From a checkpoint of a small masked image model.
Model: 6.32M parameters, encoder arch vit, encoder norm rmsnorm, encoder activation gelu, encoder patch size [8, 8], encoder layers 16, encoder width 160, decoder width 256.
Data: 50862 training examples, 132.9 epochs.
Rows from block 3 of the encoder, named by matrix and row number. Rows with one number belong to one neuron. Each number is 128 + 32 x the weight over its row's rms, rounded and kept within 0 to 255. All counts start at 0. After the name is the row's rms in percent of the matrix's.
# fc1: MLP up (encoder.blocks.3.mlp.fc1.weight, 640x160), inputs 80-159
# fc2: MLP down (encoder.blocks.3.mlp.fc2.weight, 160x640, transposed), outputs 80-159
fc1.539 086 [159 168 161 150  77 156 139 127 144  87 139 113  65 113 187 152 140 169 159 178  62 137 128 126  71 127 145  69 113 117 102 156 116 101 143 105 168 139 112  93 108  92  88  71  60 170 112  80 123  91 164 110 163 155 101 149 109 160  94 128  62 104 160  96 124  64 177  88  88 165 194 175 173 150 146 135 146 132 148 130]
fc2.539 075 [135 139 141 103  91  87 133 136  93 144 176 132 141 141 170 124 167 125 131 107 122 173 158 150 143 130  92  58 129  95 134 147 145 172  81 151 146 137  73 141 140  97 101 109 112  78 119  84 124 139  94 122 139  80 112 120 146 141  85  99 173 202 171 113  51  93 129 171 173 126 126 128 136 126 111 119 169 178 153 145]
fc1.540 134 [ 92 147 134  99 146 135 147 139 159  65 162 107  89 118 109 126  97 166 161 133 130 128  71 119 124 105 102 117  96 137 118 110 134 112 152 134  85 103 138 128 183 134  86 123  60 122 130 189 143 144 110 128 132 180 164 111  92 132 130 159 106  92  15 141 157 118 159 104 155 131 141 164  72 120 199 120  80 159 121 178]
fc2.540 186 [110 142 111 134 113  92 174 114 178 149  97  87 139 149  75 105 183 123 133  81 117  78 137 168 110 153 147 123 125 167 133 124  92 122  83 131 154  69 111 174  75 112 138 171 175 110 108 109 134 159 121 183 146  91 150  64 104 129  95 142 100 137 232 171 101 162 132 121 102 160 100 120 140 106  96 144 224 151 141 119]
fc1.541 113 [ 66 121 171 161 132  91 131 132  87  83  86 135  99 159 159 188 130 151 182 144  91 107 123  58 115 140  86  91 126 171 175 142  72  81 121 155 112 119 106 131 132 121  94 121 155 138 152 109 109 103 154 134  96 191 138 131 108 128 101 128 136 112 108 116 136  92 157  89 237 119  94 149 195 121 152 156 101 159 106 131]
fc2.541 133 [ 77  70 105 139 138 129 122  96 172 110  88 115 133 116 113 159 102 109 123 119 113  74  64 107 143  69 147 188 157 161 120 113 154 113 164 152 185 135 135 116 101 132  73 141 164 135 127 139 149 129  95 167 178 181 117 153  86 156 143  88 146 135 120  86 122 137 101  89 135 162  85 123 185 129 114 180 113 164 174 171]
fc1.542 097 [128 157 169 147 160 163 132 117 172 109  95  80  88 185 117 162 156 126 151 172 101 112 113 112 132 153  94 147  61  87 204 124  89 116 151 186 156 129 108 137 151 157 137 115  23 121 137 138 124 132 144 144  67 142 108 175 131 125  99 152 158 103 174 182 135 170  65 181 132  73 143 104 142 103 116 110 154 109 115 126]
fc2.542 085 [165 128 104  85 147 116 151 119 149 150 120  72 103 123 153 145 142  79 113 145 208 104 108  75 164 153 105 113 145 144 131 152 191  79 108  96 173 118 145 190 133  72 162 144  90 197  85 155 175 128  78 143 124 143 100 142  80  98 168 108  40 138 131 157 154 168 124 144 101 164 125 111 125 118 106 169 141 126 121 144]
fc1.543 136 [109 106 139 161 142 144 134 126 116 155  64  65 126  91 128 154  75 141 130  90 112 146 129 130 166 103 124 100 178  91 164 160 160 149 115 102 115  95 145 123 122 148 159  82 152 133 106 134 169 123 167 119 183 185 168 108 100 133 101 152 125 103  92 168  83 100 115  81  35 123 139 141 157 143 189 123 122 100 107 101]
fc2.543 138 [142 149 127 157 126 112 123 124 155 108 136 145 109 135 111 101 151 124  85  86 180 120 116 174 195 148 127 121 149 206  78 131 191 180  74 156 120 124  48 102 140 151 142 146  78 173 130  83 134 128  88 127 100 106  95  77 146  74 165 152 117 218 152 179 151 200 165 141 197 120  49 135  99  95 144 132 145 132 165  98]
fc1.544 094 [159 112 142 152 137 122 180 119 117 127  79 142 133 126  84 165 172 177 110 161 124 116  95 137 228 140 127 141 158 129 158  61 150 134 166  92  92 144  86 178 110 180 131 154 127  60 191  96 166  94 163 136 116 126 143 148 107 143 108  68 137 142 187 172  94 113 133 138 171  83 109 103 174 156  81 125 150  69 140 131]
fc2.544 080 [143 130 139 162  73  93 125 132 154 193 108 164 121 118 145 138 175 100 109 200  96 131 129 168 159 135 100 145 135 136 106  87  78  70 107 121 136  82  65 178 112 138 105 152 110  95 122 113 153 141  76 166 132  64 138 153 122 178 138 110 151 121 205 171  96 143  93 125 170  98 100 128  82 124 114 109 173 182  97 165]
fc1.545 088 [129 163  99 115 146 209 115 105  89 124 114 136  95  79 127 113 120 107 108 162 154  98 188  65 113  86  54  80 140 114 138 109 156 107 218 146 134 100 122  91  98 179  98 198 175 101 128 163 134  84  76 129 114 114 170 144 215 139 135 114 110 122 100  80 118  98 127 133 115 160 101 138 120  84 151  83 123 113 149  86]
fc2.545 076 [133 174  76 113 118 131 162  87 169 145  94 141  91 118  57 117 153 197 174 163 127 126 132 120 203 139 147 157 127 123 179  31  79 118 117 180 188 110 171 145 133 150  61 120 161 120 131 195 107 129 129 143  90 112  49 148 132 105 121 113 151 108 122 106  76 136 150 122 131 119 163 175 126 111  96  82 100  80  93 103]
fc1.546 091 [148 134 137 127  96 109 120 113  89 151 174  94 140  96 143 146 171 137 133 160 124 144  79 188 121 149 144 195  71 105  78 110 145 102 114 132 145 123  98  96  98 136 138 132 127 131 115 142 123 151  87 137  97 142 166  95 162 138 117 128 132 120 185 124 142 156  98 118 101 158 137 138 101  82 129 127  97 143 115 114]
fc2.546 076 [ 96 118 146 145  91 133 132  99 137 111 123 138 191  96 130 178  76 142 108 148 133 121 143 123 171 109 107 162  83  99  98 195 112  98 114 106 131 120 150 112 186 188 140 104 167 110 107 128 156 117 206 123 153 180 188 180 103 132 169 152 122 115 204 151  96  80 128  53 141  89  79  84 142 153 190 164 137 165  55 110]
fc1.547 090 [192 170 137 144 149 102 165 149 112 122 155 165 142  94  96 139 190 107  78 110 126 173 153 145 167 156 146 132 121 108 101 115 117 103 128 186 126 175 169 135 135 154 124  93 153 154 106 140 134  72  69 114 161  79  93 129  80 121 157 126 139 102 121 146 133 161 153 174 124 113 151 133 100  70 105 138 143  79 153  81]
fc2.547 088 [119  94 153 174 177 129 117 154 163 102 165  77  85 131 164 102 127 207 167  83 171 140 115 146 135  72 154 110 133 127 114 136  52  98 142 159 189 143 116 162 135 121 142 160  86 147  90  92 129 127 104 116 171 141 147 100 129 113 111 136  48 153 170  77  86 132 168  77 145  64 166 124 152  78  70 120 112  97 100 178]
fc1.548 092 [132 117 158 138 115 119 124 150  55 100 111 126  97 124  66 151 141 125 168 170 119 112 123 116 116 129 119  96 125 167 176  68 105 152 158 174 147 112 104 122 143 132  96  93 113 123 141 138 166  88 166 163 165  98 112 109 107 125 113 122 132 105  95 106 157  52 117 164 194 124 194 105 157 130  58 131 146  89  81 150]
fc2.548 078 [ 62  88 165 114 194 113 107  72 102 160  58 148  79  88 114 118 136 131 142 177 116 146 127 147 115 117  55 118 113 161 115 124 165  69 154 132 150 157 157  69 130 179 203  89 139  91 140 117 138 113  70 125 125 121 172 136 111 159 121 147 114 146 142 124 128 102  78 108 144 110 124 161 178 134 159 102 108 124  57 188]
fc1.549 133 [127 127 163 161  62 111 141  82 102  95 130 135 134 145 149 138 148 144 139 138 112 139 127 155 130 152 169 185 162 139 176 141  94 120 107 133 110 133 101 132 142 134 171 118 110  51 111 108 113 137  81 157 149 114  86 104 119 112  86 126 246  64 139 140 176 103 167 114 151 181 123 111 146 174 176 149 140 168 117  58]
fc2.549 134 [140 145 117  69 136 193 121 173 198 114  95 139 147 171 177 152 157 112  97 137 152  99 183 124 168 164 120 122 136 130  85 127 188 158 168 115 139 151 137 118 114 138 150  86 158 122 143 134 148 125 120 110 137  82 123 127 130  43 103 139 151 185 107 112 187 130 133 173  89 164 109  88 158 103  96 125 135 114 179 189]
fc1.550 089 [138  97 151 143 106 186  93 110 112 156 128 181 147  84 132  81 123 108 165 111 112 119 135 109 118 150 138 111 100 103 133 130  98  96 171 143 130  93  88 147 107 138 127 138 137 159  73 176  97 179 125 104 214 123 155 118 231 169 141 150 132 182 131  92 136 112  81 111 137  75 111 145  84 144 143 148 119 154 107 143]
fc2.550 101 [118  75 150 101 109  79 121  99 131 131 154 147 107 130 128 166 140 157 148 147 181 103 176 126  86 163 134 152  96 168 140 168 145 110 103 124 146 134 158 107 121  68 127 121 176 127 117 126 128 151  89 165  96  83 136 120 131 165  91 131 146 166 169 144 119 112 150 176 145 123 101 107 112  97  41  71  92 119 115 121]
fc1.551 104 [103  80 165 146 120 135  95 121 113  97  99 100  99 171  80 104 139 182 138 106 139 119 102  88  90  76 110  69  81  86 168 117  77  86 125 136  92 127 106 144 160 125  84 156 128  83 117 132 144 145 146 126 140 177 124 117 168 164 115  83 102  79 160 145 107  79 133 138 126 107 205 170 117 109 166 165  79 146 154 102]
fc2.551 129 [ 55 103 110 144  86  48 122  72 115 120 114 145 129 121 108 147 145 161  89  68 138 127 121 167  98 130 166 188  85 153 151 107 141 108 130 147 129 150  72 179 104 149 113 146 120 176 131 107 175 134 109 125 140 168 157 136 118 184 114 122  90 163 116 127 118 146 140 111 122 190 162 113 156 136 170 163 121  87 123 111]
fc1.552 093 [162  84 160 136 140 152 196 124 123 152 186  54 147 118 122 159 171 184 144 167 155  97 162 189 101  92 151 105 136 173 118 147 169  95 165 157 117 167  98 146  88 110 144 102 174 111 120 167  99  73 127 142 155 100 185 138 126 162  85 133 174 137 122 112  82 199  58 167 145 109 130  90  95 152 144 124 111 151 126 147]
fc2.552 104 [152 139 155 161 153 157 104 126 111 132 159 149 148 125 157 175 132 137 135 172 122 123 108 122  86 111 102 104 102 185  98 128 132 113 130 153 121 125 179  93 166 111 162 108 168 100 125 191 214 157 179 144 116  73  94 112 124 212 135 140 123 155 187 150 104 184 144 126 155 129  80 124 127 152 133 140 115 108  74  62]
fc1.553 092 [136 188 133 118 147 177 103 188 102 135 126 137 128 125  68 181 187 145 150 190 138 120  83 146 143 113 137 129  82 165  85 135 156 136 133 150 163  65 121 158 145  90 123  94 175 118 174 145 119  77 115 144 104 161 139 153 122 211 127 168 151 133 111 161 129  68  66 124 183 118  99 136 130 152  91  72 120 129 155 139]
fc2.553 073 [202 146 113 154 158 146 113 155 133 142 141 153 166 148 117 127 128 108 148 242 115 109 160 163 170 120 141 118 121 114  57 107 132  79 115 121  90 169  88 145  99 104  84 161 160 154 161 139 152 132  89 128 173 140  75 155 151 218 147 142 140 107 143 126  85 139 109 151 131 164 181  91 116 152 153 166 151 163  65 138]
fc1.554 090 [126 122 131 153 131 129  60 213  93 189 136 167  65 115 108 149 127 130 152 155 134 153  64 146 166 171 127 114  82 143 136 131 191 104 136 178 148 180 157 145 123 194 112 110  95 100 138 177 153 175 180 151 147 148  97 142 106  90 159 105 142  82 127  98 116 113 103 126  91 107 171 177 114 170 106 120 156 101 141  97]
fc2.554 073 [ 95 137 166 142 139 157 113 122 131 114 133 123  99 165 201 160 183 155 105 197 170 116 134 151 175  88  96 135 173 122 108 100 164  83 130 124 124 107 196 122  76  98 139 103 123 123  69 126 141 129 158 142  93  96  50 154 109 117  92  99 195  95 148 117 177 174 142 103 137 155 151 115  61 184 168 112 118 120 125 178]
fc1.555 102 [ 93 146 167 123 157 113 194  81  87 117  72 150 121 163 163 172 154 144 122 168  86 120 115 132 103 136 101 160 127 193 141 164 137 116 121 118  91 140 105 126  96 155 146  99 159 111 208 118  86 135 160  82 181 146 128  72  91 167  83 156 167 186 146  99  66 102  95 206 159 140  84 149 142 100 137 128 134 124 123 133]
fc2.555 072 [ 96 157 149 122 118 100 104 160 140  74 125  87 116 127 116 173  94 147  46 210 148 129 167  85 171  83  79 106 170 147 113 195 182  78 105 169  91 101 106 113  76 126 158 115  57 136  96 183 110 112  82 109  88 150 107  99  98 182 115  96 111 163  91 177  99 136 127 147 119 156  63 100 108  85 182 106 123 110 115 112]
fc1.556 089 [143 178 158 147 106 175 215 177  84 114 151  89 118 160 120 109 171 148 102 141 131 117 112 135 102 137 117 194 122 144 170 126 152 125 176 146 114 144 142 106 114  98  96 145 134 113 153 141 141 110 152 136 174 171 153 159 141  97 168 114 177 158 131 140 133 142 113 167 120  99  91 170 157 136 139 151 117 189  95 105]
fc2.556 096 [110 144 102  71 179 224  98 126 184 105 128 131 179 151 121 113 101  87 154 155  73  93 175 106 142 135 141 147 217 130  98 129 123 139 151 115 124 138 156 123  54 117 107  75 159  92 122 133 186 118 123 124 102 132 129 140 145 105  93 126 164 121 100  90 119 136 130 107 134 124 140 102 107  90 149 100  87 147  78 169]
fc1.557 096 [138 175 151 117  77 173 145 160 108 116  93 109 158 161 130 132 126 126  91 131 115 107 149 131 162 117  90  88 155 205  79 107 105 112 102  95  87 134  47  63 140 109  95  73 165 110 120 124 154 137  53 115 157 174 134 140 121 177 113 125 145 134 129  70  95  64 128 137 148  94 117 148 143 139 156 135 142 133 150 187]
fc2.557 089 [102 139 168 120 167 191 102 137 163 126 154 113 232 127 139 117  93 157 136 110  54 131 180  98 117 101  62 163 148 197  77 107 176  98 106 120 111 196 113 151 131 125  96 125  97 115 153  99  87 130 141  97 153 141 155 156 119 131  93 112 144 139 151  87  77 114 148 143 136 118 159 134 102  88 125 129 137 161 113 130]
fc1.558 111 [100 130 168 147 155 129 115 126  96  93 137 118 159 117 124 140 106 118 150  85 143 181 107  58 121 127 148  24  97 118 168 121 113 106 133 130 100 134  99  99 160 113  98 161 141  87 120 127  92 142 171  99 158 195 189 115 101 201  58 145 125 133 112 132 127  92 150  98 205 146 151 142 118 138 152 162 159 126 127  94]
fc2.558 134 [ 62 105  90 161 157 131  82 100  67 133 140 136 164 136 156 141 106 153 170 156 101 151 102 153  84 161 173 132 104 113 132 122 137 121  84 110 111 126 111 115 182 108 124 163 171 139 118 144 131 120 132 128 146 155 131 146  93 195  59  74 105 121 119 105 106 110  77 103 159 189 100  99 146 152 159 180 129 141 147  77]
fc1.559 101 [166 143 145 157 166 121 209  87 110 147 160 128 153 123 136 171 110 123 116  91 168  86 211 150 104 107  87 103 125 220 168 133 121 120 116 152  90 137 103 118 118 173  95 191 134 128 120  80 137 141 126  98 117 184  72 116  84 129 108 154 164  87 184 104 118  97 141 122 126  69 147  61 128 135 121  83  93 124  98 134]
fc2.559 105 [157 132 124 132  84 135 127 105 165 118 136  89 110 132 107  85 108 107 126 125 132 113 127 147 183 127  93 138 172 107  59 148 134  87 172 133 162 150 158 152  82 118  84 122 140 169 129 125 156 106 151 117 128 126  38 124 104 102 189 162 162 125 165 121 146 130 113 128  67 173 201  83 119 102 172 139 159  93  67 225]
fc1.560 138 [132 106 136 136  74 153 116  94 106  89 154 205 106 139 163 109  87 164 110 136 140 149 143  72  68  71 126 169 104 145 147 108 146 160 105 113  87 163  94  51 129 160 117 103 124 130 118 140  77 131 111  90  97 174 115 142 155 128 167 101 144 112  67 143 146 115 132 113  76 104  82 136  49 121 161 159 108 108 103 146]
fc2.560 134 [149 154  94 132 130 100 153 106 151 143 124  80 107 145 165  94 192  90 124 117 110 122 135 226 139 115 154  81 133 159 102  70  98 216 121 142  67  85 128  95 122 124 138 109 191 104 159 107 134 124 143 124 165  88  98  77 157  74 141 163 119 142 183 122 151 119 147 108  70  93 117 132 197 117  81 118 149 132 142 135]
fc1.561 095 [ 85 109 166 100  75 132 157  92 115  89  88 126  76 171  65 158 103 158 137 166 136 155  84 103  99 136 161  73 149  77 173 125 111 119 143  90 122 169 118 118 153 130  79 121  62 162 106  68 143 119 120 154  60 136 112 146 136 180 112  72 153  90  84 107 150  84 163 101 122  74 192 147 118 179 140 169 171  67 113 188]
fc2.561 089 [138  80  96 168 149  86  98  96  83 127  84 136 125 166  74 100 219 146 129 162 116 111 108  84 126 127 141 100 170 132 109 176 185 104 118 130 165 117 109 147  91 118 101 146 119 112  88 114  82 144 144 160  62 113  83 140 146 132  97 132 189  87  87 178 148 143  74 108 104  72 163 136  97 144 126 122 140 137  67 158]
fc1.562 111 [105 152 151 125  93 147 162 157 127 152  56 154  73 134  59 150 171 137 152  98 112  95 119 159 130 179 161  95 156 148  72 152 227 123 126 116  60 181 134 117  76 131  91 162  88  80 131 111 126 135 122 122  99 156  98  94  75 111 106 129 118 158  95 141 137 110 123 136  55 109 160 126 184 145 146 106 113  96  83 165]
fc2.562 100 [129 173 147  37 198 136 112 105 100  87 145 156  93 193 141 104 149 147  87 131  71 146 151  80 104 109  98 156 108 114 137  96 142 161 106 129  99 166 137  76 130  88 162  97 109  83 100 124 119 116 155  99  88  62 101  75 149  89  95 161 129 128 131 175 177 137 109 138 106  53 164 126 124 102 168  80 137 125  76 124]
fc1.563 099 [139 111  66 138 163  95 178 160  75  72 113  94 144  95 103 136 143 161 138 115 110  75 141 137  95 125  93 105  82 153 115 182 144  93 117 178  83 125  92 129 144 148 101 122 165  89 176 190  93 116 118 109  98 139 117 153 105 157 116 141 109 105  90 147 155 140  86 172 189 140 164 144  94 127  87 168  74 183 112 162]
fc2.563 085 [124 121 149 170 123 147 121 126 127 131 107 154 139 134 139 126 168 151  83 138 129 124 118 136  99  98 121 193 120 194 113  83 127 104 116 142 154 129 110 129 115 132 131 144 176  74 136 156 184 134 113 117 149  59 196 158 128 158 108 119  50 148 163 124  99 173 129 165  59  78  51  97 148 131 120 157 176 154 116 186]
fc1.564 099 [112 163 142  98  92 152 152 145 132 164 114  96  92 148 144 136 139 151 135  84 117 109 132 147 209 104 108  97 115 146 129 113 105  96 137 164  87 152 110 115  42 135  77 103 169 128 126 162 159  86 119 141 128  99 158  94 180 160 124  52 129  90  74 156  92 149 142  89  70 117 143 123  57  95 187 121 123 161 112 126]
fc2.564 080 [175 177 118  52 139 152 127 156 130 153 141 123  65 146 166 147 170 103  76 118 136 143 185 157 108 111 123 182 171 121 176 142 104  97  49 116 164 116 109 150 139 122 148 112 118 167 105 117 131 124 101 129  97 114 162 134 147 126 151  85  84 152 211 138 110  62 158 100  75  91  91 130 128  78  82 134 107 166  99 152]
fc1.565 125 [115  89 125  81  94 165 111 127  80 143  82 113 101  84 126 156 117 175 122 110  98 161 114  85 154 166 115 101 166  89 143 128  93 126 112 134 186 121 146  82  98 153  99 101 130 129 138 131 176 110 191 133 182 169 140 146 111 143 112 109 115  91  80  95  87  38 106 116 105 115 100 135 200 141  88  69  97 131 153 142]
fc2.565 142 [156 101  92 175 118 130 112 114 152 114 156 115  79 127 171 133 101 100  97  95 175 116 131 190 201  98 121 132 163 144  83 144 202 181 124 138 118 101  91 113 139 157 118 147 123 194 112 115 136 120 107 130 150 123  92 120 134  61 176 152 151 173 114 122 150 182 146 119 116 138  87 159 101  89  87 109 133 119 179 106]
fc1.566 096 [120 154 160  66  91 149  99 107 129 186  92 141 108 150 146 125 159 134 115 143 116 134  68 156 159 103 154 140 157  92 110  81 155 136  98 157 173 168 187 118 137 124 139 139 125 127 181  80 125 144 155 145 149 139 127 153 165 139  82 137 181 104  50 199 141 107 161 111 119 122 155 149 197  45 151 136 103  84 104  73]
fc2.566 086 [183  87 124 203 164  95 121 140 151 184 105 128 148 115 179 112 150 138  83 132  79 116 192 180 125 104  97 112 150 101 159 124 166  85 123 100 181 119 132 165 101  98 134 138 129 152 135 106 136 120 139 124 158 150 166 148 140 157 166  96  91 107 171 166  74 188 172  72 127 153 145 139 141 110 164 118 153 142 152 161]
fc1.567 104 [143 196 164  81 100 143 125 123 151 139 114 107  91 178 108 113 175 124 169 169 121 101 147 165  60 118 169 178  67 197  67 124 139 126 164 146 124 158 139 129 109 154 134 115 165 110  86 139 151 135  87 122 137 137 129 127 128 146 102 113  89 123 194  95 126 100 117 143 193 192 194 130  94  96 121 159  91 112 151  82]
fc2.567 116 [152 100 130 138 144  84 131 100 127 162 134 139 148 142 133 106 199  78 115 134 178 137  38 123 142 126 173  76  87  42  92 193  98 160 143 126 132 112 104 138 144  89 152 128 156 169  95 139 136 127 148 146 142 141 207 132 118 141 141 158 159 118 161 137 193 119  87 165  69  83 167 138  90 155  74 126 158 126 156 112]
fc1.568 121 [100 143 120 164  89  90 114 148 157 117 133  73 121 156 138  97 150 164 157 126 154 161  72 180 149 124 154 151 127  96 171 114  58  74 101 123 185 196  80 117 150 125 108 188  81  81 120 171 139 141 108 143  85 121 130  96 194 116 106 139 100 212  89 148 129 113 140 148 128 151 122 135 141 107 115 137 128 105 103 167]
fc2.568 152 [193 119 176 152 163 146 120 136 177 187 151 144 144 137 179 124 104  70 128 141 172  89 116  98 201 144 132 134 130  82  67  70 151 156 114  98 164 132 155 156 106 104 111  96 169 166 114 163 144 121  98 121 177  93 108 135 124  84 141 161 113  99  62 102 168 111  79  86  72 161 121 126 157 142  99 144 128 130 168 102]
fc1.569 091 [105  70 173 123 151 117  72 150 159 120 106 144  78 107 101 180 155 142 114 165  99 209 173 182  66 123 130  69 123 128 148  92 158 107 136 181 122 190 142 130 125 116 132  97 134 153  95 118 144 107  96 127 122 157  94 131 123 151 106 124 138 140 166 161 144 145  97 172 123 141 133  90 121 140 181 170 120 127 100 135]
fc2.569 064 [120 134 134 135  82 100 127 134 148 104 143  92 154 115 137 150  80 113 128 168 105 137 148 158 167  99 126  47 143 135 157 127 165  81 118 156 205 104 116 153  86 116  79 112 153 105 147 150 141 125 190 146 167  82 106 154 141 165 137 132 138 138  99 141  94 118 117 135 139 172 141  78 117 135  97  78 127 147  89  83]
fc1.570 116 [154 139 181  88  95  68 114 157 110 114 144 148 193 124 107 150  71  91 146 130 122 114 197 106 123 108 115  97 128 108  77 138 148 112 143  88 144 145  63 126 185  64 107 132 204 130 203 134 191 130 134 134 100 140 110 122 136 162 157 118 108 159  95 112 106 157 126 144 137 134 188 109 160  88 124 139 117 170 148 114]
fc2.570 133 [148 174 147 116 108  83 148 201 101 124 125 159 128 119 156 115 174 152  83 135 165 134 102 143 117 140  89 138 141 168 139 161 186 168  94 121 144 167 129 140 106  88 174 110  72 130 115  85 160 128 134 126 142 122 156 157 165 117 162 105 119 160 175 198 108 153 113 227 144 110  76 109 138 127 137  95 151 140 134 139]
fc1.571 088 [119 205 125 115 123 161 173 125 174 231 108 121 141 119 137 171 163 128 164 113  77 120 135 193 182 152 135 135 142 163 146  86 193 115 128 135 125 154  76 120  90 110  79  53 162 126 165 127 156 118 126 117  87 142 106 204 138 153  95 103 126 148 136 143  60 161 118 142 129  97 135 109 176 124 123 105 101 105 118 140]
fc2.571 073 [117 151 184 103  72 136 131 183 110 152 107  65  54 106 111 139 108 181 176 154 102 160 160 106 102  75  65 161 169 195 117 148 159  64 133 143 120 105 167  95 162 157 115  88 132 139 166  98 136 106 105 126  93  97  99 118 117 174 108  81 163 138 123  86  83 132 113  80 146  72 120 139  87  91 164 115 107 109  74  88]
fc1.572 090 [120  86 159  95 102 117 104 116 117 142 102 121 129  96 131 154 140 229  78 126 108 109 132 128 176 106 166 115 189 196 116  89 142  84 135 120 113 212 128 123  80 144 124  87 127 121  86  68 140  78 124 118  97 167 123 130  98 161  88 114 124 154 139  77  66 153  95 159 174  91  90  78 122  98 149 101  73 132 125 158]
fc2.572 075 [217 107 171 117 104 139 109 147 108 170 142 131  88 114 102 150 149 135 165 132 146 132 168 136 144 124 130  87  89 131 115 123 181  99 125 116 189 109 125 113 130 138 136  99 127  79 115 121 158 130  99 189 110  96 127 139 114 176 134 142 120 133 194 190  82 112  88 120 120 103 118 125  96 119 143 139 159 140  60 145]
fc1.573 088 [100  77 128 227 115  60 126 102 129 107 144 171 121 149 103 140 129 163 116 165  94 104  67 141 211 148 150 131 135 125 146  98 100  92 145 133 116 140 131 159 122  74 120 146  70 129 137 116 143 153 122 113 155  77 163  89 141 134 145 123 112  88 159 144 162  96 124 206 136  56 170  98 133 164  73 145 105 121 114  87]
fc2.573 080 [132 128 138 109 171 128 102 160 128 112 180 117 137 151 180 144 168 104 150 106 150  81  74 204 152 142 150 136 155 133 137 116 159 142 151 114 162 114 187 204 111  80 104 124 152  71 118 134 132 125 140 138 115 104 108 168 142 130 113  97  44 140 193 154 120 127 104 125 126 176 140 126 170 169 139 120 179 153 121  94]
fc1.574 107 [122 149 181 112 157 179 155 114 115 146 141 108 167 106 140 131  96 152 140 142 111 123 160 102  63 105  99 115  99 158 120 117 141 137 138 101 113 125 129 116 176 115 110 114 138 134 116 141 130 134  95 186  95 183 129 158 118 169 146 147 210 142 130 124 115  84 138  86 175 110  75 170 103 115 133  93  61 150 116  51]
fc2.574 099 [133 165 167  60 114 178 164 184 135 131 123 136 146 134 211  95 109 125 121 144 167 174 109 143  82 115  92 164  64 140 126  93 157 214 172  96  86 131 195  97 165 145 117  99 142 132 137 111 170 138 161 121  97  96 117 169 143  90 121 129 176 130 129  98 169 110 137 152 126 125 121 127  77 130 125  88  95  93 117  23]
fc1.575 093 [123 124 114 123 131 107 108 126 133 145 115  87 145 121 135 160 193 161 111 155 153 101  85 135  86 130 139  87 141 176 140  91 111 124 134 139 174 102 136 123 101  81 115 118 173 120  96  93 107  90  95 150 107 148 126  86 124 180  69  90 102  84 118 137 135  89  84 130 158 116 127  68 103 160 132 157 141 136  76 147]
fc2.575 094 [ 69 134  91 144 150 111 167 133 118 155 123  80 148 137  98 150 255 109 131 198 104 102  80 146 173 119 189 119 107 127 116 122 143  81 176 148 139 111 135 123 104  81 142 142 159 136 154 129 167 127 168 143 165  97  96 145 120 198  71 102 101 147 164 185  75  47 117  91 131 147 166  97 143 129 144 125 144 154  62  71]
fc1.576 093 [ 82 136 126 115 144 135 136 136 102  85 119  99  82 152 115 129 125 127 115  87  55 181  77 110 156 157  84 163 161 136 172 172 138 125 137 117 161 105  98  70 151 136 116  98 106  97 104  73 160 155 124 129  71 136 108 140  99 147 124 123 105 135 200 135 153 166 132  43 106 107 147 129 129 115 124 146 112 146 131 172]
fc2.576 089 [185  78 121 124 162 136  65 130 126 100 147 138 170 159 133 123 144 124 111 119 131 110  99  58 161  80  95 148 161 118 111 151 167 101  71 149 151  93  99 121 201 101 105 162  93 178 124 111 101 138 121 136 100 125 116 174 100 104 120 158  77 176  85  81 140 114 130 164 126 101 122 124 117 135  69 112 110 113 162 138]
fc1.577 104 [ 98 158 146 132 116 206 170 117 144 110 105  91 107 160 138 157 178 160 131 113 151 121 168 165  78 136 127 106 187  73 159 103 135 146  98 132 134 160 102 125  70 156  93 117 207  93 117 144 105 139 119 143 185 127 179 177 175 133 120 114 106  43  47 121 143 179 195 106 153 123  81  94 108  81 157 119 163  73 112 103]
fc2.577 098 [143  57 126 120  96 157  85 162  82 146 139  83 128 141 130 107 136 138  75 124 132 132 213  83 111 126  98 115  96 121 167 155 130 101 142 112 184 132 136 140 143 164 107 156 139 112 133 142 161 140 141 149 113 149 124 175 124 117  80 173  78 131 173 114 136  88 109 141 157 139 157 130 154 126  59 157 100 113 140 111]
fc1.578 100 [161 150 138 118  96 143 191 129 123 110 109 180  92 134 115 128 118 140 120 128 157 121 162 213  91  94 112 108 166  97 154  86 101 110 116 174 151 196 100 174  86 140 102 194  93 119 109  86 184 101 140 163  63 133 114 121 108 154 133  84 167 118 119 103 126 169 160 122 113 106 112  82  95 125 134 135 164 129 108 129]
fc2.578 087 [114  90 130 145  77  79 126 135  99 102 115 140 181 134 134 144 173 123  66 134 166 173 118  85 129 130  72 156  91 144 165 191 134  78 201 145 165  72 111 133 134 107 131 150  46 160 115 102 130 125 113 144 127  72 168 135 100 121  69  90 134 146 135 172 172 108 130 128 143 115 166  86 143 113 177 180 117 105 166 176]
fc1.579 106 [ 67 184 153 117 124 195  98 132 143 124 142 106  94 105 136 151 166 137 143 202 125  93 155 159 194 122  93 216 122 171 111  93 155 156 117 175 161 136  84  85  76 107 135 138 146  89 143 123 137 125 117 101 192  92 148  96 153 143  78 152  95 163 107  73  81 132 106 164 145 104  97 124 156 117 129  82 175  65 142  61]
fc2.579 091 [140 149  99 149 189  86 142 115 148 154 133 161 137 143 165 127 159 147 121 136 127 139 107 144 119  92 122 150 166 162 149 100  94 108  95 149 153 148 173  94 118  85 133 117 113 118 167 162 112 130 169 120 147 150 162  72 127 149  62  94 199 128 149 159 102  70 126  85  73  93 183 134 181 109  99 107 138 158 124 100]
fc1.580 109 [100 172 113 135  96 124 148 135 107 136 107 174 109 151  60 150 161 112 108  81  89 119 109  94 156 146 166 153 196 143 157 138 145 132 144  84 173 107 170  71 109 126 113 125 105 164 148  89 118 137 146 130  23 111  45 119 116 166 143  72 184  84  80 147  91 132 110 106  92 124 188 149 149 172  66 176 144  82 127 153]
fc2.580 122 [164 137  96 119 127 135 106 184 141 157 127 146 149 112 137 136 144 150  92 109 141 142 116 129 145 164 138  96 136 137 177 129  96 121 102 133 167 103 126 118 157 100 153 157 108 190  88 126 161 125 110 140 130 139 193 147 120 113 138 116 173 135 156 157 132 114 135 154 185 122  27 106 150 126  97 151 113 194 197 143]